Weights of a small model that answers yes/no questions on an image's attributes.
Model: 12.3M parameters, encoder norm batchnorm, fusion encoder layers 8.
Training: adamw at rate 0.0014, 6600 steps.
Data: trained on photos of plants and fungi (iNaturalist), 22605 training examples.
Rows from block 5 of the fusion encoder, named by matrix and row number. Rows with one number belong to one attention dimension. Each number is 128 + 24 x the weight over its row's rms, rounded and kept within 0 to 255. All counts start at 0. Numbers have three digits each. After the name is the row's rms in percent of the matrix's.
# v: attention query, key and value (stacked) (fusion_encoder.blocks.5.attn.qkv.weight, 768x256, the v third), inputs 192-255
# proj: attention output (fusion_encoder.blocks.5.attn.proj.weight, 256x256, transposed), outputs 192-255
v.51 142:119149123158144118132072124143118154161115115078146111146139112128133143147096174124119148120123119161136134163178082094107137130091135153118126161120180137108084150110114127112118124049157156
v.52 084:116101111097124160080168110139163121116146143154082169105151127134115077104117088070157085143112138089124118118117149140142125121139119111114122115148081116121137121152115130144130107181109118
v.53 146:109161159179121123149089142142112157173121088081132117163124129116141163131117171128123120147126129149156142158157113111093124142089136144116112158110148136122099154117133133132107133031138138
v.54 074:119091139081104132141170118161160119132095173139088154123137124153126080102117113109111136133102169076136150128124135087106162092109140126139090124108119177135137137097121148107138130120116114
v.55 101:138125112084129132113162115129161122122129127145131149143124110153108090094140115123118103176167137077101111053114162131137126119118115125146103095108078109109153109126134122138126145170136118
v.56 062:115109149131103151182130149112115155153121076161144097127101146137084122120177163135139135159099112167137164149141173144150097137170098114141151154089121154088156159108118137117131122120118106
v.57 076:138146128093125089141154117090167130118117147147130088157127099160142117130134105158095126103111119073105112127132191166137072111136092119139139100144098082154172092150137132115145087170124128
v.58 097:149158098111138157095152103104138124086100114185095137121115120084137099102126099140139129144165107122107151114127146116143139130150122094136130104134123113141163098113106137136142118218142095
v.59 117:125109132108129141116170128107156113125133166153095152119113137123110105118160083110144103137128155102110141118098166130125115132165143122139136106148096108141177082148117138133136094191144123
v.60 101:121160156153145139164068146114097133160112114095123109155111128115125183144135181110121143144134138175148144165146108112119144118124121151127144182120157160128088167122150132132154131038149156
v.61 092:126121110077120119136142095056166087100158152155126133132154129110158114127142107120155158134117098109107134112098149145107145123135134103175168130133116162131164093139117107127089110176139122
v.62 151:149090107063108116115162116136158108105135141152121150120146123152136065105139100133127110143128120085147088107114154137141128117139114111154114083142071143129141094129146140136133142197120108
v.63 123:132103117091116116116175114083148108095132144176105133117114129125104078105150104141141137180134160080102124102106141121137131124166102092129143100149108113143155094129107125139124115201123080
v.64 133:111155156131131127137091130114103138150078137105090130124144103096127125128090163123133153099147102190151135125135100120087129125116133166140121154131140128104107163100124135122153130134121092
v.65 084:129134174132119135089082101097082153139114114094123143121136138115116116083109115160097154129128132133141174130172126128144132130107126171145138139125139138105120186129154121121139101137134086
v.66 074:129119148107119161140192157152161110101109137075166132138134113123123146112115116085151101136122104157096160100128119146154167118134141137106153102091126138108170150125117152118112133092158130
v.67 065:084157151116143132147112146118113137186140121159133137107108109139121121149080103144138138149175128121132096102101124134134162138153112194109114133144123117143129131122114134108108129114136130
v.68 077:115063095138131146103131129112111123140155105132114125126162170151141127133179082131146094129135108106134107145087126162163121162120112123127134146093087122113142064161147130097142112120122139
v.69 122:147143156125129142147123099107093137176074121090130113125135102097130115176104139137118132125113091162158122131158111112090157126101148177132110151146145114096139160103113145128155117100125118
v.70 079:143118126119150110121123142129127067150159138148158080138101167130139128150138118119136120155145125087137131127098182148150103132149149086080117103120105128141131109133159114125084161134120141
v.71 126:143149160110130141152082087137107156179091146097116138127137115092116129125110177144121165108137105160139148142155123112105131145113134167158098134145172118099117133105096130114150143108105109
v.72 111:116079077149131147142149126129132080133176108163132123146125180157168153132154096113139100132113159083103119104087154101155098136140144097136167133092088155152151087161162111130110132129103156
v.73 063:130165139133118121154131153093179101148076147146091103130116087120150156150122118138104148111145169124116109134181143127129133131105114077138102141133137105086098136130157151137153133144120121
v.74 123:161152163120116126140092111096105142160093130109137131124137097089117117134097136146131141121118128179132170125152118147086137129104120149150105143139164111099122176098123119123118132131107107
v.75 079:107111127174131107131087108132139139141140115142131152103159094092145113161109120164129140147148133139133128133113122123091124111137111086164098152126094094115091138148145151145158109138142072
v.76 100:130114107139130115144128137186147119123148138150124122101132124189153117158167140121129107101120187124115124122102120125161103137158109106158162109100056116167107084140138133173145156109135136
v.77 098:150153119144149122119112102124094170172112099118119115135132117121128109140101141162115164153103128138141129142152094148090121149118101162136130132137116130109112168108081129116168123139129107
v.78 117:115095094147150128129152141130150110079160126171142110138152117151153130109145128142139086122135145087128103131091169118176106128146154105103157101111094141135124081162135102115115153156129138
v.79 128:151140158141111099155079102135102149198085154103115145122118100115133132128098146135124121101124111170161150161150117137077139132091111182165101177123137122087112137108107164143118119113151101
v.80 089:122107164100145132138106099165118137190122071114143159156136108090170080151102140168105113160129087124146123153150103140115118115084105139192087178143111118134101148079098132143172129113155115
v.81 105:142117123115131103115091107157145188173124129120110113152142068117178103137065150168115114131117153116153159123148148153130119115109107151166118147104099150120130110104128189149085143095161127
v.82 116:120142161112128138132092119105115152160083102089139142155118114098120125149094148143142137099141130202137147143171115113100147139106106167114094167119165135068130176098145120109122139096130124
v.83 076:086158061135098139147146163098143115077141166138119142124139121138143164154164122137150113135104214124118135105127139108134103126144125108115147108093110171136122098151163135107114106112115140
v.84 114:123121096129126131155155143145160104118175151181129123118129146168153171112139111099114098111157147104109094100093151152157100130158124091104131117106061150145134070155130127147123164152118168
v.85 093:127113121130122123132112141151137126166181125176165115132130105172135143105162140100134132114145132104178117102144160130143114114133099100172132134089044130120119104165150118127123143129150123
v.86 116:158152140122124151131096107109116176162086140099094128127137088073145130144099144132130136114102105183129134165142108134089146146090124177134099155143127099086119181093124125129144132102112102
v.87 093:142148135145139137150094087125112175151136117138092114123143097122146115113093154123156110139141130146165151164130114141067167126111098160165077129131080096137108169154115175138173132128121102
v.88 110:110123078120133118145160157094121095077109164126123131080114158134100128130144119146140126146129187128077132086103124127135121149130160070069167107112181145127127114165141088084129106117098121
v.89 154:090107096125137118114163164150165084110147119157138093116129168163135145106173106105132099153135150075124119097099155122144104118162143082107136109132109139154136093185129121135105139150100147
v.90 066:092085167158133111158098113142086140127104123160116147114113103141122134134159111158142171151160118153122114111160121113134135067107083088135107124155155134133138147125100094121134090135117124
v.91 134:119095111132131143119151139136158101096155128142127143122134154156145101115156099123124101131122109083141115105116147124173100093176117083108122088120113138163137091134111117117107137191120133
v.92 108:169150127116150125130111119118084156148126104084118153121151109123141114167092129145147150132113101179146141179158101088114145132087113170173115164159159142097121169093140137113158131123144109
v.93 113:151155135140116122138095091118111145161063138085100151137139116107130114134085139153118175105135113187155130149155078145100133138095117170159105162125134123106123164085117159117138117116127130
v.94 086:101117114111126153160176127143134101124187118152131085109075145153157159139110126098097096114126152107141101126140174102149077092129117136138125126128084145165128098125106160108099157128104164
v.95 146:134152149147128136141126113096118152135088149097107160123139118106096144140104127141136164130097115177095165108145099113095173149128154136130137129135187113125109172108123145122154094123109092
v.96 092:088153103144167114108126133145133082089134128166152104113121174124133143107176105115099112126118136075095102093100158129158120135141156092107138152097125117169182091131163116125126142146127163
v.97 095:137137159112142136094117096112116151148099142062119137151122116096126111111099109141140139151133119169144158121175128122116166123120098169160143140137154122093114181081117145135115126134145128
v.98 113:167115162086130107112076117134132161186117115129137126155153068111150122173121138145128130135138099137166129175153105113102112149090110144150084159102118133112118128092141176171132118130150131
v.99 114:122117098136112118137174154125116106084159111153125085135114150153127126127167071118147117139128142082092117133116131104154111136176132106100153095100109134171138116157160100115141131144106157
v.100 079:120128118129140104134128150109126115074131130118125161131120152153100108090158137120157119135144192071102138124114154101140119145193134121113178108143144117149131107139132112102146089149126142
v.101 099:131137153097122133152123119139133125160086110107119123119120113080128116133077162163114136117143118152177138161147115135090136132086104144150069159126163118091101176094115174157127127103120102
v.102 068:121107180159136134141099082131083140165089129145132104143116117133167081129106143097131172135126133151125162188111109150107156104113099121114122129130123162151122171106108174100136102121107094
v.103 128:144133146122125108119114099117110172155095138102113160136130105087122118143093154153143157097105105151141146118168117126091169126094108173164093150129164125106133166098125129130154120102143091
v.104 095:125138147140154116148065140139103197166121098142144155122107115134162130099084150140130090117148085130162140147153133139089150095107099177142106135175130121131126129125087157130110109126113094
v.105 108:134119114130159126136179194126129111089167149164135130115114152166123147132132093122100120135123169113107122114084127112158100162153155091118196108106103119152120108176127102132127141128103134
v.106 138:163135156118127105123078090153117174169109115126124122120130091086130107125103141151107133128127114155129137159170108122093143120110103175161075159121127126101138154090131159136129117084158096
v.107 104:083098080126143098116158184147128111100147135142125160107136139167148133135146096113109105147105151086110098119095164123145118126134184102135132117128090104151137087150140099112106152153129153
v.108 081:114122128103103136120163155113173085087124160148151104106110176157118137108119136108155139142150119108110148114086134110156107110129138079119117139128178136166157149177139111137112108147108136
v.109 072:134117116118140110085136097096139183158073116110117103184081124099068121121086160150120152126145130140152136153128110112134131118105097115111139118119123154145116178118130173101068112142111062
v.110 128:095105089148145118106128165149157107097172125132124112138143137166155118133178095116129103136130163058121097122112166148150098129178156124105136084132076147155135081162132102135113155136122146
v.111 084:112143088176099135101143142139139117094150121168113137110117159142141133135127124109124118162115128121137152118115118114141109129158123117157127125147100140131143090157159108129118116146115158
v.112 117:110125094122112129103164149117141103086149135156137114146127163159106138132148104111107112126148157092104125099119130128195111144162151093080171095149100154150155122145121124120129117143100149
v.113 067:138169119104137104105117139141125111115108076137179102129146124128149169105115110131114123117179123100144132096127134167127125129156152106108102141138119065123141112111146146139136133123152117
v.114 101:125110118085109137133161170151151083110165145132157124126127163146121142095155121104139113140097120132116134099107160115173119104166139102093194087137153142143152092134168096115105111147143109
v.115 110:151140154123117149151129092123119156159073117093102141158154102120129104101088142137114159110144120150142140142159113127112142144104114174159107158126169100097131169110098151120138112098135101
v.116 096:166133185126130110152081082099117187169105139132126144129133120100142113151121124182112150131127121143134150154159092158087134121109121145172101145136150105105123179132146160119117124156132099
v.117 078:103142156118125099100163147109148120087108139116160141164147123135133141121093137106136168118115140137115118111138150125150133134164197073108119070096140122149133130127135155090102098094133123
v.118 103:093117117119124130133144178135163097086165127137137128134082107150114105127132104107129130132137144100081112098089130123169114102148134095095154093128101154156161078155142138136092152126144140
v.119 132:095085088130137140122159135142171109094144124149140135134141128161146121124134123123098099130144147067123103118117142141150106123145129071117134096122098155175135083145135117132091131148125150
v.120 137:105136102126137132102138146151150096083161111169162139140108135164110132114157108116122098149146162067099115129104155139178096122155139103109145099121081129174127089161123109115122144128122166
v.121 071:142063125160128102142121109094130087121133137147131151093083147121113120095145107137164140125126140170118146132126115122121150112129107121111115082147149141126160140143131118106110116124106157
v.122 113:101105092119126130134139146141152102097164150182145127112133147149126144103159106127108123153117157077099120097078148140151123139161126081147150089137102123183130079134126103127112135141109139
v.123 124:165136162102133123148098110118106167171074130124105123118133059093138093134102123128109146112142104170159116163155108148100157141113103177175111147127133100113110144090111154153133125109153130
v.124 113:112095099108109146120170130122143095107157157159149111132128135138128127150149106087109118142131129082107120109127150142150108111167168086119150077120085136150157089171119110138095138127141143
v.125 082:155111117118117105151090133134103136166133107108150107126135124125150134111086128129090148132140075161111136129164119166114110135153107168143091141103150106107138178089164172109160125090179133
v.126 092:104176081141131091132143157131172085111126150119150121146122166116118167143162134085115105136125123097101126108106136114155129116151140069106150110074123147173136060125146123124112145133155149
v.127 127:107111109155130148106196149138150090085152127158128135123119178182114135117165101093133126130134153106098129120073103120172108131148143072090178119119122121171141103162142122134121143145138147
v.128 065:121143121138123086124143150113143125115102115097082127146139130101134107137127126154124105091086117092166108126096185091147127077125116154153159116146143138110090121132143131050133128127112170
v.129 102:125132147125106168122168114104094093086115154108138126141143147100096136110118126120147175113104169142077146104108119106117133133161163083090151103153208144154146111147130076140140145167126156
v.130 071:106125083148151144097153159108173092115094124102119132140135113076169155155112113085129119109114102138086133154090116102103172196100131109141130173133149167105101109170142170134161133170090137
v.131 084:125130088118107146132120125109098130065147128128151112097072152139148165088139123138133091135092124132055123104089130125162129129129118100097141100129142096151121127144132109149116118152154162
v.132 088:103105079106126138115155114126155100067182138158142133122122152127135139163118134112151095143138153098074106117147127110174118140166111105129138079113133097155132088148137132116128116136107151
v.133 084:128159067127139165148145159105150107074078138150150154116148131137118150130142120125111100129124135109113123103110141087185116127136137103046152131128136163110139138105151083157136127138111151
v.134 092:097100074125138131166138149115133137111160116174122109120126113152167138117120117132118093118131116091122082094074128117164122104169110084142136139112104132143114104162148123114129136138140161
v.135 106:133108070126152127158155145165134141116148115162124102154121135154129112142124120111129110133119156101105116124072131108135100118138104109122129137107062136119104108149128116129132124124080174
v.136 097:117135069125096148124178156121123117093138109183142110145105158157120146128160102100137112116129175101117134086093120114148137132154156071083166105136122143122098114149153096138128138125099144
v.137 099:096137070111173148104130147094147090083134117135117112108141143137140132123137118108133125118153129113114083116091156126168103109158126095073134113105120117112113121173150147116087144142127127
v.138 105:138088110132154087148159120141146135126165109167126122133162137161164124135126128124100100129133137099141112126103147147146086136156104126155107131140050132144129116158138118137144154137107141
v.139 104:148184186140110113115099125141119192159096136096093114156138106136120128156095162131119117134130101146203131145156136118085105145104114119149077126131161117101151157091128143162139114124147116
v.140 118:126174188134093109128075119133123156183136111072115104160155096099145120150120171124109111117141112162177123178157138117078137109112142182179087146130109131070114130098123160133125136090127109
v.141 091:140134161144132135136131119094147123108088162121129148120131119117110124115090136172133139140110111167128173158165126100126141128145131118129139119138172118091116167097115076162160080120159127
v.142 110:100128133114137137113136121106103091085086145102150126105107159110082132135113133121136157158107144133089179104102145104136126139155130118095175126155197127142129159097108084139133106144134123
v.143 082:150073116132114098107113098167143114106200092173175105118098175142110143111143129154101106121093094057087142083133138143172139111138111104132096132137114158127137139170123096150131183160095125
v.144 082:106110079116155109123110139137128145091167129188144109171145154121140087120129131138134133135105129134112130122099127113158084120130132071112154122111140097136163089173100088174136123158107175
v.145 092:111123077119141131107171140105137075048147127129155138108116141137122166126162117109134172115137104098101126095124130115138140141157173070082185076123131173136128125143112103131123141176122129
v.146 091:150174167139125088102112138160104107166092116075122133139103099137141153138084106077090152130119084154146116135146135143086146136128139124143114137116120116128110134085121147120165129101131091
v.147 094:127072061107137141115153139131141088091148120201154159130103149158144152120114142123117117118144145098102094090095122140181118130145122103092155113112109128129117100155140112116123151135107142
proj.51 139:152108113118117158102160083108112112097147131144084109127091133125159105116101086137091115129125163105125122084128138115143100161164141070153146096138099123136124116150180127077136126152165116
proj.52 081:159119120086105144132124165161086122106120114117173139118142136110166130171151136116145156138110134129125142118119119137143159119128102082140104119152119122128155136106113123106147129129094144
proj.53 137:152105105159130145102154105117127120091154143150086137131090109110146100105102130149100122125131141123121100077112108131140102140161127136170155104145101151152124106144164120104119106155167118
proj.54 080:113143106123170141129141132125106128142141095119139148126087119129116134152123164120142102132139152151122131106095129116151121146142103097167120120150183111114119132127136106129144148110117109
proj.55 091:104125152144127147137125158106094119119118087116145137144143127114133137124141148084162146139138128138119137149070094172110146121094130135111119182194154096110090140117113136103145123103094131
proj.56 068:136135133112106097170142111106155112157121173106110147135137147126141116118158141182151108150128138108150141186133099140123159164084130147089108158141113136142156112107154105135148127104127163
proj.57 077:128105137148129150133127151139133115096138100134144146137154167130113164120092142125145132111139106147096137083113140161126162132103106079117123184171130118124123155116127145070132158108133150
proj.58 112:142105149134120121139066134170159120134125147135187128128145125126137131153176108157138132139130094174119175155114152123126124080086146148103092145093130122123137133145110102160108133115108138
proj.59 109:148142139147109115145133156118124094151108135128168129115152147139140129145167132060171141155152103145126156159139127101102151091130100130112108125141163134105110141090112139159125148123100119
proj.60 122:136095095126114102125148109134162113117121144154089122133131130119129119125108122165114078143120143099144110105143144117142106147181123138191130076092092153109144079130125137143099131156144128
proj.61 087:122108140143098125140138140145146114194146127146168146106135120153120123142165121100137107135104104139157140200172139106127143101097147121112091143101155128123116135115162137155123147092099139
proj.62 139:113109148134150165144104164134103148110094110099135148147109116143158154152116138121148170099144116168095148121120111127102149140108109123097145181149161071123119157128112122103129116114078130
proj.63 119:107150135102100139149126151133120106136132128118203136114157158123109137152141123114161137126132116150146149182120117117127133103091134126117099158097128115109122154130136115138124144122093151
proj.64 128:106126085095125143112151097126148086100136116152153106139145138133120107111146102121144118129128128099119129089137154144180105125172088071119160081135104113173139104148140104102113137161125153
proj.65 077:092140116105066119128141133158143105094162118130163137115174169132162107148117111086125134122111155132183149156169150101161132126114104108124092112114083117138125144139119090149166141129106165
proj.66 075:133139123109113113133088121092144142191128146124164124114148115134114133158135148143112123157130082144181177167148140116133149120126120113118079121102134123126121080124103098139173146171106151
proj.67 068:137125125114124085102123099149122126092133087135134116116134108147116134103126116130112141084165109083124150138132112154139125118138138092161194123106154094134122170126152092138119159136149094
proj.68 085:125158163137138132132165150135132103134109161117107155135069136130100135134096104126143150116125135147078131080106075125121134143138129125135141143162140099116122142161136104080134092097138109
proj.69 118:133098085117131143098133097129144076112104105158145110100130152108134093126123088144136091153151126103107113112130172110174123118193079075139137070125109162181125104145152110148116140152137124
proj.70 075:141132157159129117148174132107112146142091138129091165126085117179117137141194141116142133120112112125092115158097118153128130135104153127177174164166107185098136115135095143117111158111144133
proj.71 101:141126080109089130093119148095152082118151141150150131130162150126142116084130078093125113123117147117184133091148157131187121140153109078102109108112128151150153108135132118131120131163146128
proj.72 114:155186201164159114124121151144117137167121165093126141123117129146135151134100193161083154100123101149139150147115077168087161153078150178136134148133138129093103150133101130114148146076137140
proj.73 072:133161123131105113136139109145098123073145100178183102166131127137126156119109100100094180143154130115057156102125116136138162100169158153118139149148127154136177136148116123140111132090161116
proj.74 128:099105091124105096097163113137156112101127115161170102130149133129146122119171086123152092141118113122147133118141179114169097088166092105119117106078079148130136093111124124134130147168138139
proj.75 078:117131139098106155103133043141107076063093132083103161161087121115113136133100087122110137128147118121112116105077157125138151136121131106120189134131120126151147113136151146118114140144097089
proj.76 099:128125130115153158156161156131098156100137124117110150159104128098134133141095125115108140130098139126125143095102109116093147167088146120114148154123155118105107110155120115070109148103110114
proj.77 083:160117095105114141142124140167135057056146102129138110163125150081106165127110074137133094150119126136120092084141133080166124119150071061114119093130154122132150122128117102134104140149113154
proj.78 106:165162181135136131148123131117080163158121158102146129155094151134131174153105147134094148111148142152119106166096085126139155152094136165119144185131139113110141152129155112147116123086148144
proj.79 111:125094065075122156124148122134130059071149091159142114115148160118185112139125102160126124130128127109120107091137163093184132128171089044143145087136098090146154105123130125121112153155124123
proj.80 084:129138113122129124088139087110098092050135140159130120128112083118133103118106136127123162087112177123101126079114181117128134150158142092136154124162165154150136119167139112125119147139126131
proj.81 128:118123092106151180121153111113112073099135118150115144133081130130125139106098131100128154091133112102105130090105131123146137180135126104114144122163134116140114130175153124070129107148119128
proj.82 123:125092091123122127101137144145168111130110146172162112140169157125119100099164116132137116186133132098137100094110187138163107115173113123127083083127103119149142091114083118171124144168154117
proj.83 068:088130174155105124140099139084101153125133179113113137142092103167153063130127158131152123141123096171135145176116098119120149122093150148137129138168163136119125113098143153148146134114105150
proj.84 104:109149167182167157123132137129115168138126121052095157122109108106136120139091151121150150100127110145104137130125120125111179175087162145138159166145135082140109164102122140076140122123142104
proj.85 100:127144137150138190134126101134090137095119141122099165142096112146150131105055114117128154111123160106123111098105108120110143166119144153090188159163165129130124147155124153078119115122124126
proj.86 123:128117046108108175095133143113123107093133145172162087149125127163114108108138084149133135123149149105121135063127156097164104130192094073122134101138105134138131082113125099127106135171139141
proj.87 092:125122095131142162108134140129119103071118134120111149148122147094134127162128074123118145111123137112113097074135152156151115138176110038135179142151169105145148088160161093116120129174110164
proj.88 118:113146149148103089140101143127153170167122137125121098149189122111127099137151118136111134174129127141145151164135114128104128080111144162161088126092118156116129136125099148192128121110140121
proj.89 121:134163168150140131157112132134094194174119157096082137103114132135116123140111162145121147123121115153108147186131081133085157163087182196121130185152124112089119157117118134115137115108155119
proj.90 071:156125115079161134131125129121111121176104144104132159148123089162148113110156109165113141148100173092161170120105145140126158133133075115130130134161133093093120092113167114121108101119156107
proj.91 122:160157198141147126142139107156094160132106141125074145125086126134128152141070145121138150101110139157120125131100077154088138180087186177133139167146140147099106141155147118109157112080107127
proj.92 106:097109086103126134094122123097147108097140110130161117138152118130131118124144129102123111156114143110136120094111184122159109090157088062129147100100099116153127125136122106156103085138084147
proj.93 108:109091068106133137112109125122140076082139126172171110135158139100157107106138093137156111125139135087141094096123153140174107132166049084089134079134114134161145080137108110121123116168133124
proj.94 098:134149100145147120114137141150095145118095113103086128147106128158126140131076150159130150083113128172116144145067079127118129143131161154114131173140151127152102137150115110112131163152136115
proj.95 145:109132118103106097121108143135163114140132146155174096097159145114119091115196100118138112167135145112183121139152153114132109073141122133136092084082142149150123119134125142183132138140141157
proj.96 091:107154184171141111133123134129154150194147148122125129122138111137118127149156124138110162121133119146156132157148116155081169157077177214186094153129140101108132136101117149161130121134131128
proj.97 082:110104089111104088113154090110122094150111162130133117126161158126103128098150110114128085155116138100129150133162164085169088148164132119165128109145089153120127089160119105135133143146137112
proj.98 114:128125093131148164098189085119100084081143121097093145144090126137142141116096117124138148118109157088091105065111140114129149173146085077100136134165130124125133123149143107088148125131109126
proj.99 086:169142170134146126151102162104134214129099119082088148116116100157098107117154166152088139112105172145146143162110091128068180151078158210159146146130120092090102147099090124128129125088154139
proj.100 096:141154134116123106129103143117123152170120172137151134108161163081100127125133152128121084113112098146177132201131117137125138087115119159114101094070100154095147144094113105177099104109135145
proj.101 083:168118086137159146091132112161127077069114098144105153134128116145105113098132140155104100101084146099139103105111129143149102124147112071099163122156098108105148120137158134111107120142104117
proj.102 070:163102077116106166085149155110071101118105098102142108159125131133122112110113114153135179169148072150125121127148117105124150095142110103125114107143143111164123090118140161120152152104109152
proj.103 117:107113092087111128095105132118157105091157122171165104106130108104132113123179123101139107143123115118148126138134175105173097107153108073119112097094088136140157096106106145155099144144125147
proj.104 102:151101086128128162097126114129112087076126134152103132117100121153128135111141117101108154102121133130109135042114147143135100145153122124126171107142113112166132122153135120051120132167113127
proj.105 092:127141172164152114140069129092165162162118123100154125172145150108131129159126170127116135139120105123121129151135124156102150142080142161121095179076138130106125163104098161167143131087170115
proj.106 114:120127085126151161131172118150119057067144128144140133115065137110117126112126088117152135137143149126121095077103137100167122127171114063114148096151108140145146105167138084095122087146097154
proj.107 084:118136159112147127118102143147131158142127128093130130138107154135099126129106162134120120126128137166099149167100103171125162124114156180134116161098158121119095193119109174112144133120124130
proj.108 085:119131159148119106132121122102150132165107121108109128124183125138154136121140144119147151133133087121133142168170068163095153117130129206119085148102118150118079131113146108157121101109129088
proj.109 071:160092143116153159139130164152123049100098169144150150162183123082142144126103092131154116138112124128093155124136174094131107125122096134154104134121142127178087141142109140129122111163143106
proj.110 107:151141171142123146138141117120110138156133131115097180124134125164124160157089143102119157115083118160102138145113101131073175161119187153108152166155127111131111121133161153089137106090120140
proj.111 087:122128164153183135132080132131119153131143103121140130118122103138138162135080127173126101098147122141107154127100121162119146120111152133100123097157143107148128127126126126108141130109141091
proj.112 115:140148191160146103141112162112125171168132166094135097120146147081120116145151147143146155141103104148115148197141109132083161104104164195139110157091145141123143140106114143175123108091158120
proj.113 069:129119134117105119127131108129124166162128138093128099180184123103163098112129105124135105116116088166120091155128168151130138135122133133099130157165140168126118108135112104105194135157112134
proj.114 091:148129174120136072138107151100109171188086144130140117130146129152107109154120203136113125157126125163164108184168103157132110151061162149168118148113086141062110145103099144133137173098135104
proj.115 106:122097075094137130093118127137130078063149108180115124145154131112118131118147112127113106142116146107113117094123175136165083103202088055121132070139114141171133113153145150116101105154123123
proj.116 081:153134086084141134144116112152128057094106116133145127083127134107146153094118112123111149143108122101113104135148169108141080115172089073142140077142154156143146119164099123116081143149076170
proj.117 073:125131124152141095122142100127141146186148147093087100113108164146121109130161154098144114171119099125126139178114108133156084132102139159206096135084095156124138109103132131192141145141120125
proj.118 097:141189148142122129168122133139110196170124145107126131121109131143125148152122161140107171151111161132132111194104113124075153171076177176131102155116123117100130168132118113133124135122122142
proj.119 133:153148183154115140152115119113086132152121120093078167140112126122149160139078166110114163128123117139125140116106091152073147163077158161132130148188162124103127177120135117087150104105115122
proj.120 149:142163187168131120162112130115107185158108117100091151136126119117122152156111163155118152107121113161105161156131101132089176156076171186127132170133169140098110157122121145096140111095124119
proj.121 083:138110141134108088135088160150160139148145139127166116141151136108122142128147117124159107137153128145144153154138131137133132091105120119149105144082144152129133168120107123184119180132136173
proj.122 113:145148166178136128144094154118127171141117132102101173167105109100122146151134150101125150119136093149122147176143088137079164149086168175129120177111195111103102191129129149138100119069135138
proj.123 111:129097081122122157085152083148107076080148114162122136137120146109075144107127080108120132104111119096132091097124168096153109129166103064093143100131152120133141114175149076120136120137119132
proj.124 105:156160173184145132147124162110088190162100133100110162119087109118119134130102168105141145103120134145129147153143101142081172158095181176170135171122121114119131179132150114118141128109131133
proj.125 077:120137111123103139128156078110098084087141088090098123135107133116178127125138110124132150151112159122128125124114142100108137138096111103089120103152102141135104072176102152074146149130108100
proj.126 079:114130197148116093139094141117134176141101113135092076131153115123122093143109160143160163126108112121127151158149104129080161101089138193123106139127128111099130092121108128205152133114133092
proj.127 122:129152195180132102157073157120128168169120131094133132121149150136133149175124161120119138128131108151138138211167091138101169108084144169162073162123140116086102143094118159171121106088126112
proj.128 066:118096122128131106162198123172158111109162135081141144119116170131132149142131131140109108101129111085136090125137082107095100127134138081132151107105132140119153111150080113090129097136146135
proj.129 111:108139150131085110133118129139153138164137124113150114107141128094132117130153094107156118152117126108175133180157118097098129088114153122159094127071108150124121134108131178178142112085116143
proj.130 074:128132079155132126141131132138116139126140153133195111116112093127130139090126132096138110127121146175128103101149126156157109135174106170115100122149142123089094140146126160135157143152151151
proj.131 086:152125142183096123172096150119164123179132140124144091116154152087080095141166146158120123131113096145150143167151133106149127113095157162144108130091134152125160122113138160151135110087121148
proj.132 103:146124146142118098101117151122133160155120109124102176157131139123115146107127131123143177134116151170113145153114084136078148122096150196148105144082142147105125158122143108119120104121164140
proj.133 086:100107177159118099150095081135145141197090173103118101120175124126131115125122144140132118174091110134166138189163116100138090109108126176125111125139142140133131119105122151159096107116124108
proj.134 098:119125141100141123153116132104128162100146106108077130159106129084119138132114122147108164101120133154131136106108125193103145152120115132120139160138170073130104166142143105100103112110140170
proj.135 105:121120128139150144157102137131109118109120092115109154159125105123156141127098144131127158113139121140111107119089063172144171137132123111077143127153177108150120117146136108077153104142150095
proj.136 095:143157135126115085164082123121132194196136134125127140123173113131108116130157169169161108140144088113139168163166110145111161091088126168158091151108164109129134122096121177163138108112147115
proj.137 084:136105144150119115139106117114128168215125174107138112141111085089110125134124163130099140104124151101132110146155102161108159118069122182142143162127165111130100172104092117142110104090128108
proj.138 092:106143146145150166110090090117099128103139096104102151138097139129137159135098136136094161062141098136096132083116100158129147139144121111076176150167159098143118133112165121080125125157127138
proj.139 111:125114144137146168104170102122150100084107103179123143150102130164153139119093098098150126120128109102079111101111134131155143164171096120119175143194099096147122096149127128114136150151123094
proj.140 110:166134121112151199116163101107114104080107127154114147144099127149130156118119138133135144109129126110121110102109139140162143167154112078110164133180116113145097115146167113126103152151117127
proj.141 107:123124132109117098138110121133159129124130139155168103085154164102127082129149096123139108176133113112130142160171166105138095105138127123166100117124129168121167081137127174209127120117126128
proj.142 114:104123125115104078141123131129156121162119131111158116100167152124115131126163131107130118124109135147171138184169139100128121124142134154171074116079107146099120109132114148153101130118151119
proj.143 077:128139093127146115141159137124121141113121159106104127115112092153139119085144146120113131153128196158081108159121084155113146163091111135116117139136138139139136179125137121109185125094179133
proj.144 081:120150153116102087134143158146146136130131140105108126135130114113117132088114141123131138142122151085102162134111084173118135136123161134155141118134146131103127190113156133103123092095112132
proj.145 097:127140134129107079128088146123138157183100157128145109149141144113123139160150140160118111140123128120166132166141116117085108088094127182167070160091120166149129150095135132164151121082154137
proj.146 084:121128094148178173072144151105143149114113102119129128138156138181114145120175123109115112117134124123092085105137154106160122094148142117152079108135083089148131139093115148140119145141111086
proj.147 082:136135133144139117127118161173128190179134130097103119135136061126140142114136126137106112103120091133163172109117088149119170136106130172175134180121168109122149138154131157101148110101170105